From a checkpoint of a small model that answers yes/no questions on an image's attributes: fusion encoder layers 8, muon at rate 0.014.
Rows from block 3 of the image encoder of a small model that answers yes/no questions on an image's attributes, named by matrix and row number. Rows with one number belong to one neuron. Each number is 128 + 24 x the weight over its row's rms, rounded and kept within 0 to 255. All counts start at 0. Numbers have three digits each.
After each neuron's rows are labels from the 100 images, of 14848, where the neuron reaches its highest value: "top examples" is what is common among them. Only what is clearly more common there than usual is listed. The data: Sentinel-2 satellite tiles (TerraMesh).
# fc1: MLP up (encoder.blocks.3.mlp.fc1.weight, 512x128), inputs 64-127
# fc2: MLP down (encoder.blocks.3.mlp.fc2.weight, 128x512, transposed), outputs 64-127

fc1.108:142122121117096077112132145136117113154144110134164165114102124140118164137062120128098142113112136121117100137158141116146092129128174131151147102141141085126120110106149105112165123142143094
fc2.108:121144094148103144130141129121142139144097116147105141176112144090174137121161132134112148137139099146151184141110139136108129134112091107111154147128123149106112117143098122142136140088129100
top examples: crops; built area; main land cover: crops

fc1.376:080112127108131141139136098088096104119131095114135151110147116155089142093150124121102128164089131090098119110156133137116160130131150119158177121129117150111146116126164146144132151107134091
fc2.376:113132126163086154165114158131115168166123178156108118151104143123107111112109119126106131110109158152123144128099152114101152144076095130144135117088154096132138111109129117123126121158149110
top examples: main land cover: crops

fc1.199:151113168120153170132146142135134135156141168126127101135121129103154113104119125091117068118139124149134141130116138096108118114138145090154092134109068087123173161135091119114131130137141117
fc2.199:104136112138111119135119154139103119096171079121135133134111142184121097157144120141149152139125131105128113122134112154139156123129105188079144104159150136090112124156195120117100132132108148
top examples: built area

fc1.501:161143169160144159160105115117146136162172121130123163123125154128124165136126113113126095086134069186102139144146083104131091126174114093131146081138109140148120093157136075136119108160105113
fc2.501:164087126094150129165169166127107133136072125090104122127112121084117131102108134148107112118143106126161108095092154145115152134096125135097140129119143093186121110130158160136182102104128119
top examples: main land cover: crops

fc1.442:114087156119109183151105118165148126144142119122130135147110133088097107169121093111140071140106137118086182133131099147148159145092144138128115134126168136140145116143105118126127116140166129
fc2.442:092113123154148098091139127126113130100135158150136107093121206107135142107112118136133170133158120109143122157129138087135129149151175138133097126135150135088122080126150143147119139108156087
top examples: water

fc1.107:147137100127166130115119133092109085098152131117161134114111121163076135161133100139134094157110090124141108102112085144142093083126161095135146106149147075155152116160171178160144143131140130
fc2.107:158123170129107102097196137162131122138145114144106129126101116127145113173141133085101123166090117135150086153126130155129104118095131160086130169158119155179121107164128087132068090171117119
top examples: water; main land cover: water

fc1.153:119175118147105100132149111089123078139142168147093167141142108114081157095120117092126109120108125151104104125162141130117157138137164160111165129137162132131125107082158111156141143116105140
fc2.153:121108135114133136129141154168142177106117115139178120132101134165151126138131127135101149135118134117130120119118093127116090133114093119197099145100112104118115146186086137126076108138162124
top examples: clouds

fc1.485:084137143150089117133132149154113124120115106148146150135117108083121136086135123082173154159131126110123182147113127146146066096086135111119164160163116131088103116145084151148072152139131121
fc2.485:153118098077134110137115167091150146111165135113062133118132123131141134160142125118129112127131107107137123124153119106107157173183161104141112155127118139118139159174143098114162095125100121
top examples: built area; clouds

fc1.506:117109160152130111151143075115118114113119099117160086102131116151129101148176118122105151129123140118095127133120131123128150163112095157102109107104178118095133158140115146125112168132122115
fc2.506:127110114084120129129123184133143172115148128116092129117162097150141134132119123144121157102145127091122127127163101131142111158122122117137146150139095080167062124122143171145074107149167099
top examples: main land cover: crops

fc1.174:144128156107130125118143106091129147102134114095121111081118096127144112127128115160143131121099162126095112086165153148140148148102138156122210138152121113129171104179151109112109128122159114
fc2.174:127153171098130093168126126125142134130161101114158126142133111108107127099110145059144107127097139168107166196119097127097129139136113132103061118143110124098144116097144133131162140114153140
top examples: built area; clouds; main land cover: built area

fc1.173:174153125113175120150146125133126085114126131150184146124132152131108134111151103078102081138129087121125117129136122111123158146120140138140137097136130125136128118161108129137112143149172139
fc2.173:115088100129086156097095129130137147108141117091098124141139115161135141133094137126157132157128145125111127174124121147127073125118158140133101173133117134148137119102165152145148083137055120
top examples: clouds

fc1.417:145095099145163159154158109137118125097118133085133136143131087129158127097140140084151132152129132110147160086122122140162163116163119079139140091103119106106143137148094121109150147138128127
fc2.417:150108155120146123105086146168133101133159128154140125130151165111121113146109120141110138127127133175099091152114134111107120133091128191134120136166131143127101114094162129161077122100103151
top examples: main land cover: built area

fc1.267:142137151142090127170117130117121120142111098124102168119124160157166130127100120121105129075195096139070148119140112165145117124158130166131146124123124112151124133101143100133132121162143099
fc2.267:141126111130126148128088115147120117091152150130120090123119125130070162135126143124125159112150116133151132114135124101119184152112130145107076148104095135105145091126134141095127117129129114
top examples: flooded vegetation

fc1.354:132130139114124094152137160103123128161128178134075169098151140167088151138137102094143106085126135158148119128102129121133089156173103133152138134128131117122125095131136117086088136185134108
fc2.354:152137118117179153108081138153111122111137107122130161074107130072146123065095122158138134149136108118084126101122147139140129129111174130127069114141131116138115150127122144119111114125122106
top examples: water; main land cover: water

fc1.97:133163138058112104164116154091116101124125161117111137108131159137137125153152178095123135116126131166150149164109130121148132139159107138150130156147139119149111109157110107111124117135154086
fc2.97:113140160114120172125130115153129164126161134164136131151132127138140067107155107091088159119149106097140144146155141110147141100133130134138095134107126120097123143110097098146124056102121160
top examples: water; main land cover: water

fc1.103:152149132127104134154132148119124107106155116135150136122098106129136089125151125135077104129150101184062149155131116136129092114162126127131103132129159148100165122112161155139150144124143118
fc2.103:167115152117123112113191142148151147084111114147126121121137151145128146104068092172120135108112136087144119137111146140183138139148062149122121117104131126098148148143096104115107120104147117
top examples: snow or ice

fc1.299:116146155115128139100129146144148095172143124140103112126144166157164167100142084154152137103176090120134128109130104109105141092121122120089139153122093132110131176080108152143147125135126127
fc2.299:098142118141130107141125117115090156073133127116109136122085066128089099136126139108162122130070141120122135114120137138121132118155131136135135113135126139144134119170149085117124134165120142
top examples: built area; water; crops

fc1.465:175129142185115161132112155136174120094119115129159152138128096186120105145117124113072107124076170159142161133098078117124098155104111107121114117131117149144141127160114116119111150113175099
fc2.465:145121151169122131134143111120121147152118120092116117152155104157147128154115115126115139152133109131150171124132105132133136118109121125170127104101162109131170138135147190092084110136092091
top examples: crops; main land cover: crops

fc1.361:153095114111142111163132104125118142122123141116115097160108133142132102085129069142149140151109170145133149153088151122118143125151123117122121110137179142096091141167133122141117103133159120
fc2.361:145148126127142127093129136149139120138124108125129099117141146133121133145141167115101129083142043136120132139110110158144153123111096119110154158110094125136148132080120148128133184136113152
top examples: snow or ice; main land cover: snow or ice

fc1.131:147125135149161118125159110070114103146173128123135129108129122152129106114168134131130135136112135148091134142142123112089076111118126119103176149168150101150154092160121114119149105118128127
fc2.131:101149125111139107096108108162173145128113115099136152130144151085153158105132150107171135145108149175142112168132118137139120127143138100117116089122119129144116155099132140116125155140108138
top examples: crops

fc1.169:090132109123128187123136117129148121106098169162150145133131171115151120143172055103177115118173148169161130120126126127113083156080104112192120152119148130135108153093141163137124097158130148
fc2.169:146158142135220127136146162120081087107144074125120146122108103161109112126140120115147129110080141159116143109158117168148142110143163091119126112140123127141129097106086137159133108077117112
top examples: flooded vegetation

fc1.136:132162139083146139090172107136141106135128130116098144146173121132144163156127138132128101139100113156124097113068118110120093144144133178128121164088108098111180138126147127095166118120184084
fc2.136:130116137135118162105118118123097125149074115137137095147098128119091140111150109121125095182124145123118148199133166116160143123140122126112097088082145138158123147157132110163139141130099119
top examples: snow or ice; main land cover: snow or ice

fc1.38:124162124065113139110140145150129144095142079195104132104156110163096128146103123144115156114157108099105144073142115106127163106118127107085120100157128131138139131121129133140131112124114097
fc2.38:140108153124074168132127102113124118114128129086148137143124183072147110136149137086140146097122136175138138121098149090136109154105156130154149156127137131125134153124105134116150105100107132
top examples: main land cover: trees

fc1.322:127108124129129109144131107139183117142151135168148164122160107148128128138121113086081149159163141109143144122133134147078087124103153096147160157124097087102120182107145124131156108143154115
fc2.322:143129120130089131169096141127128130180155102133079171145154142065175108121093172125134151105122125136123130171115091145146142116104098125181077163134106155096164124084155147131130127125129109
top examples: snow or ice; main land cover: snow or ice

fc1.156:150160157118133118093214134129139137129132144114098123135135104134123136056113165122134120123131121131105143078108154123119145149152162108109112115081088123116163163106157155122164129140176118
fc2.156:094118112137131126166089112142129124109132125123148130147111136133138094158134098111138112138127120134136121130139116150154110092105076154163119112150158143112125088158095100131065166092077171
top examples: crops; built area; main land cover: crops

fc1.192:130137156071104146143134137162135117084106124135120130123162128132106113109085115152153121127067136101103147128132090085082125112128118165146170124117098116111182141152136120106129088123109103
fc2.192:102161143111105134130102166123133117115134073125178110161108141123096106099158143147172158103132164145155122157111106155129161153088114167161168138132133157133126118059168149110161129123123102
top examples: flooded vegetation

fc1.402:124084087143129129104125063089085115124137132124129130137149100147128175150158119130126120140131099155128141145135195127153112116148152145094127101128159121145129074114114091123171128125155116
fc2.402:122114134112155123143145159161201104148128117158147112132118180115139088104132116103111142123123157092154120120131087134083104126106123133159126162140114122118113150114127164140120128108089107
top examples: snow or ice; main land cover: snow or ice

fc1.225:128128153115159162160108116164138127150109113141150120115112117077150102145164133097123147141075104138157162114141131109146180141170122125092096108135129131142144088098068164135167172119171122
fc2.225:076122072163131090130111144130111139127118111127151101075167150125169137104140123115128119124135125131148137126105067104096089143118138074164142138098135096119124159127156161158133108156106126
top examples: clouds; flooded vegetation

fc1.168:071143109108160125110129126158172113147110121154094159106121135124117112105138106183112135117105122110163148117118103136151161098127123105148121118086141128111148152131127148141147137152114146
fc2.168:109165117151099108188113114127109135114167123085136068096143149115116146145145143108118123146132133132140107121139082089146129177118129121147159152126101134091126145098131143117101131100100137
top examples: crops; built area; clouds

fc1.304:094134155118127179104084148100130139139115090136110117145198134137149149157185115147078123121095084134148069139132127105093105143129118157127124116132095113126125116121121120141121122136165128
fc2.304:145124112130112078157149107119112144128109115101146173090120120113130076082117139139173109136187163131132176117124128128147160102144157092105129139149138150181145138135144145134151153097116089
top examples: snow or ice; main land cover: snow or ice

fc1.459:128134119137141102137142155151144124133108138146117117138152122169078094070126096124145141101171093118101131158153136121133114145129102082131115167115165166125151143102129115102131106154167119
fc2.459:094157090114138104124171097117117139130102099153145113130150094116201110161096115155110123153118132169128123104133119122095158139116148140170159112119069151154119148122103134120093145169141141
top examples: built area

fc1.129:076120119064138088087134118115142102132121104128123165158175097143136138113139143162108133122167163127173127148147133124157064155140144149148138098140138126152114114168111146109130135148114098
fc2.129:142102118111100168149138156166139140119151182137117116136140096145143129087115098132122153113129148137083108120164116116136168102107119145098143126128139114127139131107175112116158132126146122
top examples: crops; built area; main land cover: crops

fc1.336:192133143149157115144133143146094120082167134170093117146122118104090148104132137098129154122136172144121141131101142114123108124135128098137095107114149126132125151130141107056135142099094134
fc2.336:107133162144109117136074083179179101152132139111157156170153132165165115151135133142098104148153081138138139119162129207117149124124108132091131123159144143130133118086142158142114154123162109
top examples: snow or ice; main land cover: snow or ice

fc1.46:150122136174125150184135125089129108113118118101181113114144095129138133112175125177112140145151141194130110114121114092130145085163108161144146120125147110131121153159114110128134103133093109
fc2.46:114139123107127124109130186135129113103133123110096122130131150162164172192123123154107133106128110134142142120143172141089144145125118123103113116155146098165129114121149160107159079107160091
top examples: main land cover: snow or ice

fc1.490:127138178141119126132149099133143094122116130094116121162080179119118105096116094123107126147143139156112146139092105134154129185146115122087123076158160135102101166200131121162147129115129086
fc2.490:111174075140123114130109164094134109148125162128118116140145131144131156124131100146170127105149114111126138149168088136116151060124142090142144132114097113157133119079112135119154142120108139
top examples: bare ground

fc1.28:099176090133129107158090129129158158129110168123122168145151151109136119130150102090154093140160169167180141132132111135101096156124114117101141119146088090118118145144151128088125136125121152
fc2.28:164141165127172114143139109114096098103147082125131118130099149138123139157158141089159143092131117117114126122159139130138162161114128090135125096121148147137112123124140153145147142098149092
top examples: flooded vegetation

fc1.275:092129124122137126149146109107121094151153140148129077118139107134136148096147123102135140108094119148103131109102111175128136123162083118082162126130142103121127136117125139159141173155090114
fc2.275:145156159101163147135107162099138142143118093119118140115170117132137158164079100085130125081205097101111122151121126134111152125119142126147129128097157133155125162085109149125096059100149120
top examples: clouds

fc1.204:142148116073126157122115125136138122119135120119131127154147165130125158106100114175132139104075108134088134090099113076114142172113118141148148110111104131080132128136156121099137094127117138
fc2.204:105156118098083153159136140171066114135139135091182107112132140144139122136165172133119139139086169138132124141150115105157153141094129135127121143120159122108127126104141150126149102159125155
top examples: flooded vegetation; clouds

fc1.159:110174152111156119116110122125132118168165100083178150122124140155121132154127136122086116118159129115099134121151135147139110117192124119142181091136117104105126138142152074121161122185118155
fc2.159:113152124166103153137141113120092129113141083118091123154105132121113138145119063119128157118107147102136135129109182152127165118121179105115117147114154126170062155148112153091092115119136123
top examples: crops; built area; main land cover: crops

fc1.341:134130129153139110128114161118122127142146121131133137118104100110097128124103121116144174123117122130120153130150142091085130123149147162140106126144135106117165143126091080091127111162146129
fc2.341:160101136156156115126136115141145119116141157103118139127110096145098162104122150121153123159103149150126071135094172102132162104152132135143171132108123132111148107111129145069106131092145096
top examples: main land cover: crops

fc1.437:113125145158116093120153174133161160110119151165155127110184114123154111147145120138149113161074111091109133143141127134098138132112110089137117144084116116123082138098121165106130163140134138
fc2.437:150088131140166102115096163137083095160113101100119107124129116139134101087137162107125143117119105126124129129108105132133132111160106162141150146140140133123127139128127183067106053152141064
top examples: crops; main land cover: crops

fc1.119:097169069110169127115096121112156132115147114102133139136145098086122145117115118124125141094109127129122175147129148098132102152164108141139125131098137101120161170140158132129158170118149119
fc2.119:112141106160153149077143141074115082099153158148161130178110118127134088139150099154094146147120146179123114123166138139130142123170108147099070137126111098159074146138144121139151112128103099
top examples: clouds

fc1.211:126139149071108133132113167128109111150110152123124093141097071125118121146103176100116092149133150135125162102124115123097161125150123126115110090106164132175134111111137134096143175146134163
fc2.211:147168166117166121111160126135144092108125066084084142147128135131167133118125102105131154109104125157156113108151154164131110146142085141127152196149150084112115161119128144172154099109148135
top examples: trees; main land cover: trees

fc1.475:082129119107096132129124078133173143122118167130162129131106120139184107117119111140116159118112144146183103153138174119103162140093127136124097127135135111084123141120118154168161155145180122
fc2.475:198093119131141151130141130120100082136134137116120100132152119112117144091112107079154112163126180125080143114107122128135099122161150125130116155161137173120122131146094143073141109109144102
top examples: crops; main land cover: crops; built area

fc1.18:151119137150108132126151122158124098148135119130148130130114124126117122155161081118093143118119124151135099150120143111044103132111111163086108110149143118116086128187143114108129127161127112
fc2.18:132154115139142154131095135110134134107078191103059113083121153144135182107141145149148138136126152125099138139149134148168136116145142155144103128118138132150133093043111143145126114146128119
top examples: flooded vegetation

fc1.158:126119125121093153151126119135125145136122141100128062153113150104176146167136104089142148143159094185114119159136163135116089150103127131099124132120167120157109167153117106068157117138114133
fc2.158:128156147133152116108143119155142104115111164151101096107132180120122087106160130150114081155112076181180108145108093129128109113061117158088182124145112123126123157097104164132121120114141140
top examples: flooded vegetation

fc1.292:130185157163091104128134139105144120141145116121151129119110167095167114117123131118129131115122162136127206149130140103152111120079169103098166110158159095115128133130125133152115071133128110
fc2.292:118166120132072122112111102135125146101130186197128146133133120130127092104092136089146111108132136151147105121133089150147133139130121121120134108109129173138151096157155128118152157088120126
top examples: built area; crops; main land cover: crops

fc1.33:122131143151092145186140123132104174107115131141130117120117130109124189082119076091141097147133135171105117094135092101151166142113110169156125114145150152121108106113159143122151135140129102
fc2.33:114087133084112093134109125179134100136112155103141127121086149112156118158153174139146164112109142087158157123159182140111108125063118102114161099138139111116151090123130176135117093127173157
top examples: main land cover: snow or ice

fc1.17:084174140169120103119150110131146134127095129125137109118103138147127106112120098109129111110100097090180096102120115140121120153105147112117154113123122123137137137087112115150128119129152161
fc2.17:177118180140173180130159137120130181134150083118129163140097127123157132108145139145097140107140107176145108116116136129124149077126159145138113085080115131063143169128159135134128096137081102
top examples: bare ground; flooded vegetation

fc1.120:125157131134143110156152134136161110151139118121158099157126147139127121087194160082070119109143106154109146159122110109149136147155095113140100112107096121119119137143087087126146141137133187
fc2.120:125133139147159139121166131106100143121097119089121127147133098091105131126132109172175107148156122154118145152108114072122130092070149142135172169126149117164134124132165168128124141145164141
top examples: built area; water; crops; flooded vegetation

fc1.68:099148135114115134099169169131125105118122129120129124126142120141157168115133115159157142156126119199170098099081156135123143140145162094117112120103149121153116128107095132097128111168133124
fc2.68:122132136084134098156143150131126119094167134168095125115110147117153144170090125180124099143152140072125129139192067160170107145131110136116134124131142105141117114081103156121110101118146135
top examples: crops; main land cover: crops; flooded vegetation

fc1.53:096152141085112128106153122092140108138118113144122132138104085121155147115149117147093115159149105125134108103136122111098127137114159140134140142173163102156120137150136101181110093143174141
fc2.53:154142104115096093136119084111105115172089157134115147113108104121094162113115140114146118118166103158139132142115106105181159091152075087080154088158095163166119158153130127123186147122107155
top examples: main land cover: crops

fc1.455:123151146088099117120128132123132147105168120150136125108112133122144162159089122133171138147139109160136105096105141111117127142143150109137148138088175088141104126143112161104141145153112131
fc2.455:122112125106122136141163115104143153130123125133109114145128166163117139128139142154139118174154119099088105146163116146117130096133123115143116164170130157075174147134135132122124125146167108
top examples: crops; built area; main land cover: crops

fc1.125:142119107132162141130074147177136135117142115142118130151133130156150132097169088105158154174162129119091129124119133133151147115097137141139111115119149119113139162105083116145099103132146147
fc2.125:126134113129105142132162125112132124122136133155133104117118121119107101129079157126127107076090099119140134157124117152124140123169147133143189182136110135098114099135178154099150154123108113
top examples: built area; main land cover: built area

fc1.438:117124148094125101146126152106130102137140154199127131110098108172135118108163117119138150091127099120119193157141129151115157136149151145149109174146147133153136097080117148126113133152116119
fc2.438:160115177140167106142125163159113110116094100112150130158176104101123147105123133088133095138106137156127112124129121157125121121145119098128160097111126148112134167118108167152154148118119138
top examples: main land cover: trees; flooded vegetation

fc1.403:102107163096117144152098148129169118163101144091132145152132139141115072119118152151132101119129144148152196172107101144091139134141103150146115126162113106121121099115147117085123155175112134
fc2.403:099185128134114131143113162125123145134104097100143125149144104112108128089119164099121131138137092131159109113130110097118137089141112159173113150139168142156158148146157076136150095084189149
top examples: trees; main land cover: trees